config.toml
arch = "vit"
model = "image classifier"
dataset = "Sentinel-2 satellite tiles (TerraMesh)"
train_examples = 72500
image_size = 40
crop_scale_min = 0.5
horizontal_flip = true
targets = ["main land cover"]
num_classes = 9
norm = "layernorm"
norm_position = "pre"
activation = "gelu_tanh"
mlp_ratio = 2
head_dim = 32
fused_qkv = false
bias = "none"
qk_norm = true
parallel_block = false
dropout = 0.05
inner_norm = false
moe = "soft"
num_experts = 16
moe_every = 2
expert_mlp_ratio = 1
slots_per_expert = 2
shared_expert = false
patch_size = [4, 4]
conv_stem = false
layers = 8
width = 160
positions = "relative_bias"
pooling = "mean"
loss = "cross_entropy"
residual_init = "zero_last"
optimizer = "adamw"
lr = 0.0011
beta1 = 0.9
beta2 = 0.95
eps = 1e-08
steps = 7300
batch_size = 512
epochs = 51.6
lr_schedule = "poly"
final_lr_fraction = 0
warmup_steps = 1460
weight_decay = 0.3
Rows from block 2 of a small image classifier, named by matrix and row number. Rows with one number belong to one neuron. Each number is 500 + 25 x the weight over its row's rms, rounded and kept within 0 to 999. All counts start at 0. Numbers have three digits each.
Before each neuron's rows are labels from the 100 images, of 14848, where the neuron reaches its highest value: "lies over" is the class under the peak; "responds to" is what is common among them. Only what is clearly more common there than usual is listed. The data: Sentinel-2 satellite tiles (TerraMesh). In brackets: how many of the 100.
# fc1: MLP up (model.blocks.2.mlp.fc1.weight, 320x160), inputs 0-159
# fc2: MLP down (model.blocks.2.mlp.fc2.weight, 160x320, transposed), outputs 0-159

lies over: snow or ice (80)
responds to: snow or ice (95); main land cover: snow or ice (94)
fc1.250:434505501427469530480495526518460496511470540515524512465459462542524479509455508538531511486503511502452533516480473475481505475479523519522510527493512519491474465500484516492512518504525528484559513493476475491490509510507490500452524484498527522489500493527483526467478535557485493491466499509446502468504527473484520516462510483482505467491489482483543492479516520497470477542497512477525549519485515517484532471505523525498450490501509457477490481500482492551519471515533521
fc2.250:494481479461497500514486450479486517513490452443523515500501535528515507489467482508502454461492494513501507495544539510514457500486531507493493483491529473457518523530538508515497502463512483515481523518529448545529502506489511473476473483507486524562480489457482513499494549488466464468526443499500488483506497513508443546507483459524476492516499516540493517494499517547501562473506499506531502475491493465487479506528546483499542518535536500484490491498498533500500539541520496

lies over: clouds (27)
responds to: snow or ice (62); clouds (35); main land cover: snow or ice (34)
fc1.85:501513489467490491513553485478464499514497503520508527530504492500527522489516538475473454501464521488489473477524529489533486480505504497507498475488471476470540517494451506536453504566491526488507489555457544510457526563468482508475447504496434521492520535529503506508474519476493490495490447500562485429516490510482491537508468479488515479531519530500498503484524481494486523508482488495515493499498526488535516470503513526480486523535526476476491509488495486469542522519504517
fc2.85:494466495490508540505510482479525450496487455527500497508519485475448497512509467498524480472511505511513490486484530519505526485491482545541502502461520469495500529520551528484484473461486494505489511468460484511541521537499489482517505467533500518484465551485481542485485492517506506477490490468482521526475502499522470533432480475565461489514544517536491501493498565501489505448504472473525531510493504455528495521526516511517555523478508498471498502545474487494535459518492497

lies over: built area (60)
responds to: built area (86); crops (85); main land cover: crops (51)
fc1.282:454587498506515492490507503463531519502526537495481482481521432496505519505531485505514474520484558499530493485517494530479470495537460517497477482527512485500549540527489485482498489536545512519520541488492523452514502531493515550504494475486460521471508470477554476500457484495503486452475507515524515467520521507510481458487515468536474481492483511517528465516479485487504541502508523493473558508499464496508506507477529475508549488532524513503457520513502495481498484485474509
fc2.282:512502506515571505484466516487492538509530514454489493505468469543476481503487496504483546486473478480526476450475505536479467541517516461505526495530482532495529490505472506509513482466473520499529493474500534485497447472484514489526499512494528518498556511498529482522454502461508506484496494537482490526528505514438514494533533483510514549476490475502458491519486476539480446506483523542486516488515513474502512510493449499510512515555459505541465500516510537484467487494538499

lies over: crops (48)
responds to: crops (65); built area (62); main land cover: crops (44)
fc1.189:515486461494483486526452536484461501505518543502476511472478506492490535529524506490460491512487488455458511497471525527489493507501503501492529502502469504503473535506518482507498464554523508524481503509494501520471501468533485520448526538532566518485502492474478524512530541536505486546526478494532484483502449508503527492451524512504456560504506519497480459521534483481455505532514471500484488486511479510495483506508452476499432477455519451512492476452491478507502489501487489
fc2.189:557501464488516502454464523514471522474531516499498461503515476574492503505467533480434510524503458504492538495455525463525457533497529503511508521501509505493478514497449475489480499492492521530487523527448507502503525469508472484478498496495515523514523498509515545477518519517525533490494489538482474515514472504478501523497503495463456528551537495499524471475547478498527513474488514481498452536481512511504480559491487495465499507456491462529535494501472530516489507521505461

lies over: crops (39); water (38)
responds to: built area (62); main land cover: crops (43); main land cover: water (30)
fc1.301:463482474538510504535488484536493483494501531500506530489472482500500426537480464488494538531489534508462519527478528485480494533494474481537484513530512531489527472527519464496499463505540516546508517480501473537514539494511485496541515466487522496472505517482478501487520514484493510502469550461465477526513492445521499542525520485491529484488493458493531491508527484492507503488531466496479495456496483544494532541494479480494448476441535461502475499509508515530515491536457477
fc2.301:527471503450516509513489508463475512501479508514477540518485482514507487530528472510524553491527458433505483445474494463493464536517511476501547520518541525541525495512534513527502506476467488520503523463492498514524486466499505505459488496470539517475530521490456484504492554526487533522511480495452518522505494545484509459514479496464464538491509481524506472492500513518474487486491458528529534517544487516508527504540489508504459481492480500530454517503485454520476490508497466

lies over: trees (53)
responds to: main land cover: trees (52)
fc1.28:487497539433521487509515505493469528529488531535503485499491496482517513476497514427488529505483486446541502521480500515487440494492468526490468478508493516492536494469477479533544490560456533495519502522518504549531473489511537507481464495516492497480506523506582497509514480542476479481488519525538493498530493460497500465539528495511449463471472501519483515530506538475503487522543487493489527488473487501486502507485497486509492477485472484489519526533530499526495478517547498
fc2.28:485512532477490530548507510538515550491504484518495515484483457468489492501532542489540520501517498463525467490478486544503461521494464484462482472488512481536528516483483487496483485499514490509530474458512533487546465481445527507563469489526500496483477474509502465482467480500513521472529567518495498491523506543488526478535511507483502441465520481477501490471471513484479502523506471489463556516507483500478529490462560530526506504550480486512514482513512503514497470495485492

lies over: clouds (28)
responds to: clouds (37)
fc1.154:508477514507495483500518490509553468535543513511490494509488448500526488510453481523524474526537552512495511492504540477477479518577505498523461501541495504498496495495513493514503512520519520501474497507532475522508530552541455507502507533506522535524581473474492518493485541522478503475504535492490470479485488497494485482534521500496523518498463497500558523477524450526514471482515460469525482483517467486506510443474491493451517522510474535521480506527515488459488517513522514
fc2.154:502527497528468460495490485517498481523499495513508505473505536503459503540515467534511515493502544478457494484515510454471508486527517477518522477532511513458487510527522478499446474499503506482485472478522485472443525496513456445515493542499510510462519531466498512486534534549514478516480535505518513522525507475535484502484510514523554501471475548486520498504516494464520490509536493494490469461567538474458500503495500508477505513510492502516454526458538490445471543510485491

lies over: rangeland (55)
responds to: main land cover: rangeland (53)
fc1.38:486541504497480504544506539475519583552522517452487522488501507521506490492510503461520522521478514509542514471461518442463464504535499500493489501514471538512461490519475492541499467574475540470521501490520520510490486497463509504535497504498530507498526526480519472472488514512496477465486535495528471491519529504466539483505514506473469507505473528469498534523516473489495484510504478460527538467479469443527516502531483469503471500534525506494469526508467504476495521505482486
fc2.38:498494515518511510490470497503518500507504544526500534506493462471521513528511555512538548478498507463529486460493455522552468525471501500477546493515483500508499495498481496535498523486492453515504499482536552525497478485491527495533461540487516478434522450463499515517481492508477501555522531507437511490525477565461504482549492515490497498461492509488510498492441499490481480499510506471468499490537503481482522508520506488514513462517461462513493525481535477522481504508461488

lies over: trees (57)
responds to: main land cover: trees (65); clouds (64)
fc1.246:476527500456477521548514553496502545488484549528515498481491450496503497522516522483508455517458518492555499483471502491459429504531481539471504467528480474487503514501490533535501491592489494523506519506491501518455497536486495516518468511515466501463481502499505471523483508515471508465464524505514428516491505492490548530483459459512513465455489525524516504511514495489470491503507483486486526499485510475504511509494480451491486500524482484515517539520522526472481500501492492
fc2.246:503482556492517506497474521489524530534534504515465520510491473431498523467493548504529529491475485488502460461482479536498470471476507523482476466478498519471539523506487513502508496493470479493540537469507561508467455542480469485530468525519491518459507514471514478504445488479479506489534537509495447493524470557484508529521495549529495499504511480518510506517474510508485481502515473496499540445498500512538531526530477493489543478517480489513463481517505516460488502493500486

lies over: water (64)
responds to: water (70)
fc1.162:463512481537532472569498505498476512517431511494505539534504476507497441544492460482507481491464518495479501506486521506540484495494525443530501514498485512502480504496515499493490499564520493527464490470482458486515515516479498489498442479497513530487506498487490491534528535506474514495463522483481508515514515495514515512501510491479499480510505458523534514492539488484490500472556486509528483473504533515512483473517474487516434503515488515554449455471454511517460494533457490
fc2.162:532483488445473477509497508478469490479502498520482528500493557525504496528534453491538565491498489463473468462461508449483494527521513488501568547518524513516503476493544508525489487492505519520509493482497530512480508483507491498455503500458522487482541528491498516511502566527507530529527475505482532521489495517487492444513482528484489512496507498500498479505513495486491477505521455557509512503542509516478457503537471500515461471491506467512460514449505455527517505475480469

lies over: clouds (34)
responds to: main land cover: trees (53); clouds (42)
fc1.60:489519504520477491494474511482529531530494503530510490493503459494499511526499545498525504484498526455533529507485460484490490472484494518529506440504483514539460522544499509497464472485466512496483529505497516477485469512532484527541514551505546528501486496540515493485515486483491479500496530504500499503524473518498492514525551535486530517492507509481491443509514495496570483546500527471528513532533506497500487523442487479491506515550476506501502499522576521444499576499488487
fc2.60:533518489500550484498481511474484440447466490493498491511507516504487491508511506528525466505488510505487497486521575477439471468520507527515459514511486524514482501476515553489485459546460506528486520460503515483470482470473518479473531496510477476553501540519480479496538499511522479456540457538514478498537521498454534477534478493523512543486500480519497488546524469494481475500496521531518513485519481501523499507487497512558458508502502538494481481495501493500516522511513450

lies over: snow or ice (40)
responds to: snow or ice (47); main land cover: snow or ice (42)
fc1.178:486473466497444499538535507524476510533484526462480506477490490514511486520489516471519467475497474484535529447491511500506538512516511443459530498525503499520519507527504490519471492536510525520514473517503490555514458518483481480462492522506542489536505427478486501503536513507455530496489495472511554497505510497505510456482514516467503509539497498510530530479513539465506528532537481461493500486508503461476485454495506522446476492522489504511455543518504466522527492511530537
fc2.178:500494510494489481471492457529491512532501501498518530511462550547519476495490488465478505440529508491473492510497520506510479528465527445537512502477493473492453505463512453534509542449515454511458503543502482484502566462496515526523500493507527491511509488509487547507531496487469489534491490471514487498509520535493469473534516496460508550512531499506481514472495499500525502529523508474509502517477455525485510532542468549476501474494477483508506500478480521542491473475473554

lies over: water (77)
responds to: water (90); main land cover: water (55); flooded vegetation (28)
fc1.175:467499478473458500510499539514443517496509528510512497514491508516497430555550504481506514476482501516469521507505550523526485479514498456510500527540521516531520501450512484530475528489509502565470477486494518517504465526490506508503464521485502491480528499516525518481519514485489536503475526518513513520561451502432478473514555487480487524472515504482473476494515488468504475523527504510516486486507516519508510506470444509491475559471506500526519484485516502484469550523482470
fc2.175:533460456447464525518528503518495521530523492476482487504551472509496494497485521455477529493460482478517482518483482508477471494514457523519520534518522504495507526491549479474487493473511536458526506486480502509487458466490506556539506495543468496512502495484482516498508535492534472494485465552491506484511479495445542492519515515510512548494497489511486465486489494532448444462519481505517544526506530481469497539534479483490496492499509456510492547522495507511516495549543499

lies over: trees (53)
responds to: main land cover: trees (50)
fc1.254:458489486464510517521473461497469544486508495484517505467489521501514529489491509463513468479483503456512497477524499513498455504558481523438502508507443472506535530494481505511478508548478478525516488458463473517529496477512482505504486500483512485507448445504525494516528511496507498482465448434516538517530496538501516527511519519504483497488566516461494500523512536470495522494519480527505499490497494474495508492505526503490476541513494553471545533522544491492515495550469504
fc2.254:486508536508472525451539526517541525498521503537476509503497487496497497469504536465462505477553508444556463478504509528510504498480497481461496462503493460509490528494450524517534474476521468484497488542509531484501493476475539539485498508480501495502497504491517494478478483486498491494553530512510458490506488555486530496521516492468455509475514486468498478498476480519523504496486467423518516545467431527521503512496518513492534463519512485496527518491543515524490459507482519

lies over: water (41)
responds to: water (74); main land cover: water (49)
fc1.109:483484501454464497494536550541478501511509526506507513498493472482501533476506513473502502531454502492547479473463497532528476550450486480486489528486493495502525542505453463522522514482496507474466458491512504491509479514486519503519495535513469494497505466514543525478537490487536524491519497480492492525554491513446523480523504511493450464518511544534493520469519471479484487503511484477446481508456493497477491508498502484509448469479519489527511577508510499505472500504519436
fc2.109:506509496441503527508526520547485549466518520516501514508470455496517504483534554489502530508500490469511517468448518558509476533508523465454536488496507496545520526459482460518493500501495486479508498496484532497535489483497525554510480501515487507474490474494518513487484495493509548474496496501493511494529487561462530461544558481458462466491530491464455476459494503467479472527510485493465527549490469526497475506493505517518496502505464469515506485496492503525507465483482490

lies over: snow or ice (32)
responds to: snow or ice (47); main land cover: snow or ice (33)
fc1.136:494528484534540504500501505512457541473532480498484512495485487503531482529465508520489488514503534543465525448542544525487514467546513540438508477538494455485549511537485484481535501477530507492469486533506472491507519513479482522449500488453473528513506487481514497493539531499463516521482493460557513502507501509493508465494485499536508485529479528496506490510513501520492481440537496511474472496508506516509506503505518513466507520525526550492503505495474503423519489464519461
fc2.136:458523489479522528512452487507531453481522462496524494518531527469449504503516486497468446498504506507515493515519490536501548458518493493539504504449472500511510526512538485527528484458481497496466479517489481483539460509468519490490460473521492505509464473511493497496472487472522502503492496498510559542512542480507479523438524471515491521492498523517499503517509543526488514451507535453514490497491523438547498498471526490499504557527485534501504472535458527500490505493483491

lies over: clouds (36); snow or ice (34)
responds to: clouds (47); snow or ice (42)
fc1.14:505516460502484511448536527506483520509511522488453509488477498520487485496521520481438505509542525510463491447518493504475475490515486504523489463528486489535532556476505481532494487561496516485501480517515528490494523496485500485482457495451536483488520511505527520519506532459501482505482523496532463504523491501489486473564463522431512527522483550515471486524490489479462482467508495503494504510513499472518531499483480487487483529550520549499498542531474486471487492523450456
fc2.14:498476516469475519482472493489515441514501476536507508519513487456473517538534509496538482474489542512538500480481508514523501506489467517507526513508499500512508528522516502499469477435463474475452474440504495513571507511485516480528520487534511478476476509492470517504490495483532520511492469485491525525498515504487488538473528511538482457485502501529447502489522559502514512460533466454487512506517498446500486492484538518526544511491488485506511544559498504514487474535491456

lies over: built area (66)
responds to: built area (86); crops (86); main land cover: crops (41); main land cover: built area (32)
fc1.41:462584466473471493523522468482501479511505495481530499490498484495480472530490489495530470507538528512514514533499477501529512467498491506515493499506566513508452479572498467465500520483496483511522504522524479482505475556535484482534491523486453533484518528484489463468510473516525455490490512497501513487495519448544468506488504458507564501461519507522507454497504513499540486507489511489532506463530485478496487475478509520551486529513485520508457492486538481512497490484478530
fc2.41:515510508510521520462494492491514529490518516492453479504520500538505462529474490517512547496490496479535488474485547491477480532555562460501522493509508510473511495542458533537496523495484537495526489494492481492496433510470515434483474481474496517524547530500497487507449539474499508489500526532486502502496478513474502509489503450483493518481489473492498488522465467528531480475492522528492534476525504457466491531500490485469524513552468520511440520499511529496473483537544508

lies over: water (69)
responds to: water (88); main land cover: water (59)
fc1.263:512482455455493460512513547522479495501518500524494508495499472491510421520521521517527517516496484543493491512493478539543510460483508507494522519480455498498466537480540481551480508482469511465499512480495491493475515510514518527544479503502490521415510449482527533527515487494517525465481517472482517443505492457481513483496517489521470467511496518485464494447488540499497505500563502478462496527465500527497480499463509474476483497465492472535521499507497492457503524499494514
fc2.263:524498499466510516491514508489494493466491473524518491519502477513521527507520534509533515480451468487508522484463490542476506492486505465491493502539501506522546548462523475486517477489503532449518502462467528485518473492499526538492486492513452497538492465510498518545477493466494536512454477529522512520507496530471535470492550507509509464509496546471452522458514526497470454460534500506428509517497491498519471529497504455517512549505530464528492491494495523479499526458504473

lies over: crops (54)
responds to: crops (76); built area (75); main land cover: crops (43)
fc1.303:471481496488514488466511526466531510519509502478458518508534486454465513514507525543525486540527501484547488506543520505476502480467470501501502429496470523485505515485472481501511523505521512506494540529480522476503505514525452498490525492502477535437502516478531537476533520498492529545498473504495496494531493526486549498459515508516472481507514513422487446512473481478533500519510505536545460482535493532517472513513496531503496480498483491475551495502522474449526511512511477
fc2.303:501506466512521499448473543489505482456491494507486471496523431510517530516526535516520453487500499477498496465492519529464491451505499573486488508518512525513469521509506527472479454514484554497514492498470531461475490451511480475473525516549499493515496514494530515485499504483552506470541499521482509510538486549480529475524522509568481497480510502489540494475503497499470446503518509470507510523514493486542468542480505485528515518465505503507494489496514454462491499491534484

lies over: snow or ice (64)
responds to: snow or ice (70); main land cover: snow or ice (67)
fc1.1:487475531527476523492456498539455541499502474462512491498497458519504485457507464505515492511491483523545444517503496491491491535495478516511478505493536490511488532542507518484546517501466527513521487545491509533523497494515505523459510439509522526505439483470544495435484489491498497452498534481507496505481476475536500554504478481463494510503493479531497495521521518530467526504451496533515524504511489487517507541497512526531488537517518527453549512477473495493485443488506494
fc2.1:486490516492516537525511497490473490499484466529503532497453528484502511496506511465472490479526487484542500533493485485503472510489445502471505484490483464515508526500507551486537471506533501515528466505459524501540474503494531511505507503529480511530482514495453509490489476507479505483528509550497467489478494481490510566533433479506483443520523469516490491537521502476466550472479463472550467525465482507543537494520529498524501504529498496477538490529482452483559488526501489

lies over: clouds (31)
responds to: clouds (40)
fc1.304:523469458486539491490512493478475537479512544504518475477510455524482478488500538492488497555512489503476524498465470520508494525500522535485456483537483500492538503516521481503546486497538528516530476531472454508478524502501553512489519482484467481449488460464522474503494503468495501453503474561517476579494533503533522499485450525499482492475486501497486501470536464483529511497474502512483508494503492484484520530503493517529487488490477459524520474548503476460500504486523451
fc2.304:496491518487503521505490502498494534504503469527492537508520470476508527507523506519476514516497505501520511477479509521467476479503489505524492493511502475483516532514566483496531448439556483478509516470468454516559476539468490503520459476492501526473500487470438480527489533495501535484463485495542503525495471522480479501444462500502484491564530502506479475496512533507471498426518451517485508529514471551549512534514537502486495494486499513494508513545505500497497485511499470

lies over: rangeland (47)
responds to: trees (97); main land cover: trees (67)
fc1.23:484476527518509469523518533507505538501529526511465491522473543514509498529484523501492480480468488483536474537454492465510470527510486533425533432511478533502473524511455491518509529533492501488522512507507502485511534500549490519519497544516502548490489539564496483463510522512453493491528530498480469477509492517477515502507524511511484486455475456469537478526496453499550517482498446497522493497481488462529502515512486479481494484528471508538492499514507495492505517501449507
fc2.23:520491519510495502481495559499519502477513548524503457519504424487472481535514561499541507492470466492524480481500490504494464467503503560495475500489539527490490485499487558488466495540460520515542533440509523519499478488478489464509541534548496486501497535475544506493445506485529493501525511500457491489503465550485534492521524513509473514455476493482523494528482473491492447521503514510502488497511526466501520497494507475486504473520518470516462479513515513496480491528509476

lies over: built area (30)
responds to: trees (90); clouds (65); main land cover: trees (62)
fc1.267:477515491532474512509503500476486543463481518482522502522493451483476446518491506475526496505488527504491511527510534525512538466493483508502445410480522485546484545507508500480528477526468497472551520486502509501498489536507446495536495517489500534525473503516477483496494486515447513463455482516485479495525487501523500515490507497534490455521548500467490525465463522522489482523520505498477561479520495501502504526464507514522493494561456485533493496488545494466493521529496488
fc2.267:516513561492541505484490469483493496470513468523490477517473480465505491487485514502538505514486528493502529497509507477481484455492482518505450461481524498463531529465461515460511463548486458512540535490535509491519500544485493471495493499464444500527483534523516509486503487524470513445547545520543447461491484467518491506482468543527548512493511478503488491528458508503485495543516493542499510471506471509522557500510526489520532529513488521475479499489502531481492524499512493

lies over: clouds (54); snow or ice (35)
responds to: clouds (56); main land cover: trees (44)
fc1.224:477531541541514492467503509521507500482523516490488500467502484489497475536483501522507506525472491481521531478518482519530516490503511527465491484510459478509466480496520512443507501490541502482516498487484491501492488511530504518531512545479515498512519469466540468481549546536542487524497558498503539520458479503511484524501543482499513487492505457442514447516550435482545478500545461484486496483511492517521506528488507445526484509439501492512486453517532507524478515482520485
fc2.224:511487508510480499477475510475532472472471531506484481549518475493486478532522518534532493462509498547522517468503546519467497490521505551512501493532528547494501492517531542510459516472470511499440519434518473505527496491514500474503510485482478501502501497472502515517473524496514511505489461491435514515525483523532469484468541470498453520485486486507545477498490495502532453432513504479526525487519506478494484524477494498510539508472519505530454489532502528472489479555521469

lies over: built area (40)
responds to: crops (66); built area (64)
fc1.194:474532522536490507525517508454528500501470476526487563500496470499541538489487507516526538508513519516489523487491492511452539503506495503476447485494472467499476521544521464494460512496575516473525515488528492495480486559566548486531496513497444520517491517483519483523500515468477503475450518478522486479520507520518447508491493502514509491452518500464495456484474480502511475527531484530494484486508493519490505513500500502460498507505484513508484490495523451474456516470544527
fc2.194:484516484539510474475490500492510469503531491503486461479505485495460522506508509560509467474510528514492474473526485557466533431539480495516488476516521523467525526508504509507495463486504532460518510487494477467456479525512475483534502520524455515506512521476523488485479509484531480455489525504504526506538498472532506464472547501546524512459482526452514478502492512511491422486545500473498512470515524471537475511475494474505521540525504533535472498520531516465495517487510499

lies over: built area (53)
responds to: built area (91); crops (90); main land cover: crops (64)
fc1.168:459508516521482499469495491496535486502491467458494474501500518480472464522540470536451505507501531542516479470528488484502510513499482483495522511489513485515485464483464471503471508457477444505541469496538487457495505527484482486495513488464502510525530473509485524488510462546480461510499551484529509451491522530512486522481524453485528519449490488483564498518491502509531478555459516469521524505493498477495482453559526498503526509493463532506489489470504482454507487473509528
fc2.168:479532509545541482511477458498520481513518506441506518469481527480488462535494423500512505507462499459503507500537474518503499496505462487495516473488494520464439483533512485481456492524511532512518476511520482476503508470505510473533460550545493546500521520473505506510518496528475456551477525501488512493515516472494477510507515495538567507481472524478512480533444509503523523517473517513529505476499519473490518475506497508515457521535480498497453516490553499506491507499505541

lies over: snow or ice (58)
responds to: snow or ice (59); main land cover: snow or ice (58)
fc1.90:515528517492520517495515544465484547521512503490516496499471513478503482531479491467522485534459508525512489510438514481482462547492487532526506487503449502509524480508445489510513490549468473535520505529458488523478537507488483480485457528539484523535504495456512480477477481540461488500500542510523489457495474520467472546506518509471513491505520485514523484539517461520529520533470508474499508461490479507557518465539495518475465466520478531504541540491486491498493497499484534
fc2.90:505519536502516494508478516504510519494525522479495496491501487454511469503487510456505497528462433477512467493490495496531497506472497522474486518480542495493483462475450524480467483564499512533543515524511570494517500497518457479476504527507511498511499544538502476506482472510467480486517530490471463458489475515475500536499460527535506527497516500501559477562476497520528550504480498518535491478478493507520554519485486477449478509456491467511461494481493511505527507499527523

lies over: bare ground (36)
responds to: bare ground (68); main land cover: bare ground (30)
fc1.10:516537440484448461501496504527481507540492500468497477499504504500480470541533504465511523507542527508507497503528527524483511483537501495509509476510522488527501520511484492553448506487479531501499495519498490519500471520510500476505502479511479492516483482515524497482530509459523516517474501504527533517467500490512538510512497477509496496468500504528503407474579514525513463510526485531491478510491493477507491520442517550524470569515487542522508494535568479493499490519468487
fc2.10:537485490493473500473520500501484469481483511508510511512508524489451467511490528533518489498502530479508508486519515508438487501484464507503514502497532464527497524483515545541473482462512508497444481448500491513480506428500520500488534498510474458532499509490466468476531548509486479501494434534500527507523517449455528504533505495494533545462479495498485476484522499481486498480525509470511501495511487465539480522492514494537470493507557531508503532560523489527491530552499473

lies over: crops (54)
responds to: crops (80); built area (68); main land cover: crops (59)
fc1.312:507515481533469505565480491508469476549467518480504522509458538531496475550488480490474512476507548531449535533496496446531507537536525501521519496511561508508500501518537486510502509483517468545525500489496470523488499494546459473537483501523515520503523522506473520493505517491506475502445509537501458520503527460499481531492502492495546529479490491544500521518545515509483532518544486510543474485516516539498529512474487521459483530497504476520486516483485529520509491534477512
fc2.312:507495501473514483496494465465481485507466495501511548498474531524486489520536416512534555507531508444505503473495515450489470540511503481489545517546543532500490477500511509502488507493496479523483495486501498487515528438486498459468480507454541481493536555482472502503536550521491520527523492498501504526519506506505467465534484499480486562514489489511522508502495494510489518504480470533520512497553488497481517488512500541518479506499479504505463498453506438512499493473482453

lies over: trees (51)
responds to: main land cover: trees (56)
fc1.50:544506506510485482502538505512496512507511510479480501443464510482485533489496478516488502489490561530502505497513543488492475509529511530469491468506498473495523536554504511489481487578544525476508532483527444521483530522481483469465498475464475470518500471484488504542527551485481479477475529525561486520479509481479507499526489497470510498480489464494505521493499500489518482453488497474546504446479522480507492489507494532478489488555511533509462536542506491484505547504548481
fc2.50:493492486546464480529509502533492476528520460526502511487502515513477518510463474494506522509511545509441483472507504480476512465570501514510490495534497483451532510485502479474511504493553502458492491478535497469471519509513451445535470502473506485442501516481515506479529530547525470502479479499560480499499515475516484493487463515522562499518475553486494511509502503476507519506538494522454502477556517482458494492508515531471531497475534476500521504497516513474487537508484498

lies over: snow or ice (81)
responds to: snow or ice (88); main land cover: snow or ice (85)
fc1.232:506515512477466480495526520479471471534452511539484524505510560506505498538520525503519500482515517499492487497517505469520480469478469464503507481481494481510492492495462509558459508526511522475481482504495502522442480544496474507481500491541499504486487517512506519475451521514517463518493491497526486417543511497496503520576478501513504478476504537485490515503480487526500498516513492475533521514480553445491498467485489474509457531553552495501511537518496454469537513485468492
fc2.232:507437504496481509509505476449507457513486475520532507526527482458467502516531484500567477464502508515520501498524506486475502469483479528546509519484492509534487518522550541490447489488453475513474517459499494516536499492480520494516515497521512496471470525509454513501470493515520500530495482473454535503476507488502492532450516502530494478476526509560482513485495575496512511459515469492507540519535492460487496498531512489547513517493492476476503538501462486489507496555505480

lies over: snow or ice (56)
responds to: snow or ice (73); main land cover: snow or ice (55)
fc1.273:514530494477485477512502492489511471488547506476496493508472528494496457508530487465540531478465469494501481485518504490524519546525491466488471476504489542555517474518515521506438498538479528514491493511532532509504489478487480475515488513538506474495535476505539485503506465484531473519515517454524520458528529504484537530493558488485489500451525522479523514522507494472540506527509489478537438539526465487483530472478500516514473486522431516507500532479503501548477535517489523
fc2.273:489549485488500481497475471503514476501504492490529462513527526499459493523527462515496448512488504482522480560506515530490541454485478475565479526413482535508470497495530504516519473484468496521479499526490475476483468497450504510488490492520536508526488505538472500519467454491509484511486512519507559523482498446497495512463529477486534538481488492539479503502497561542506496488495531540504491505515520497508527507451484497511462532532479525490485478490497538512498507495488520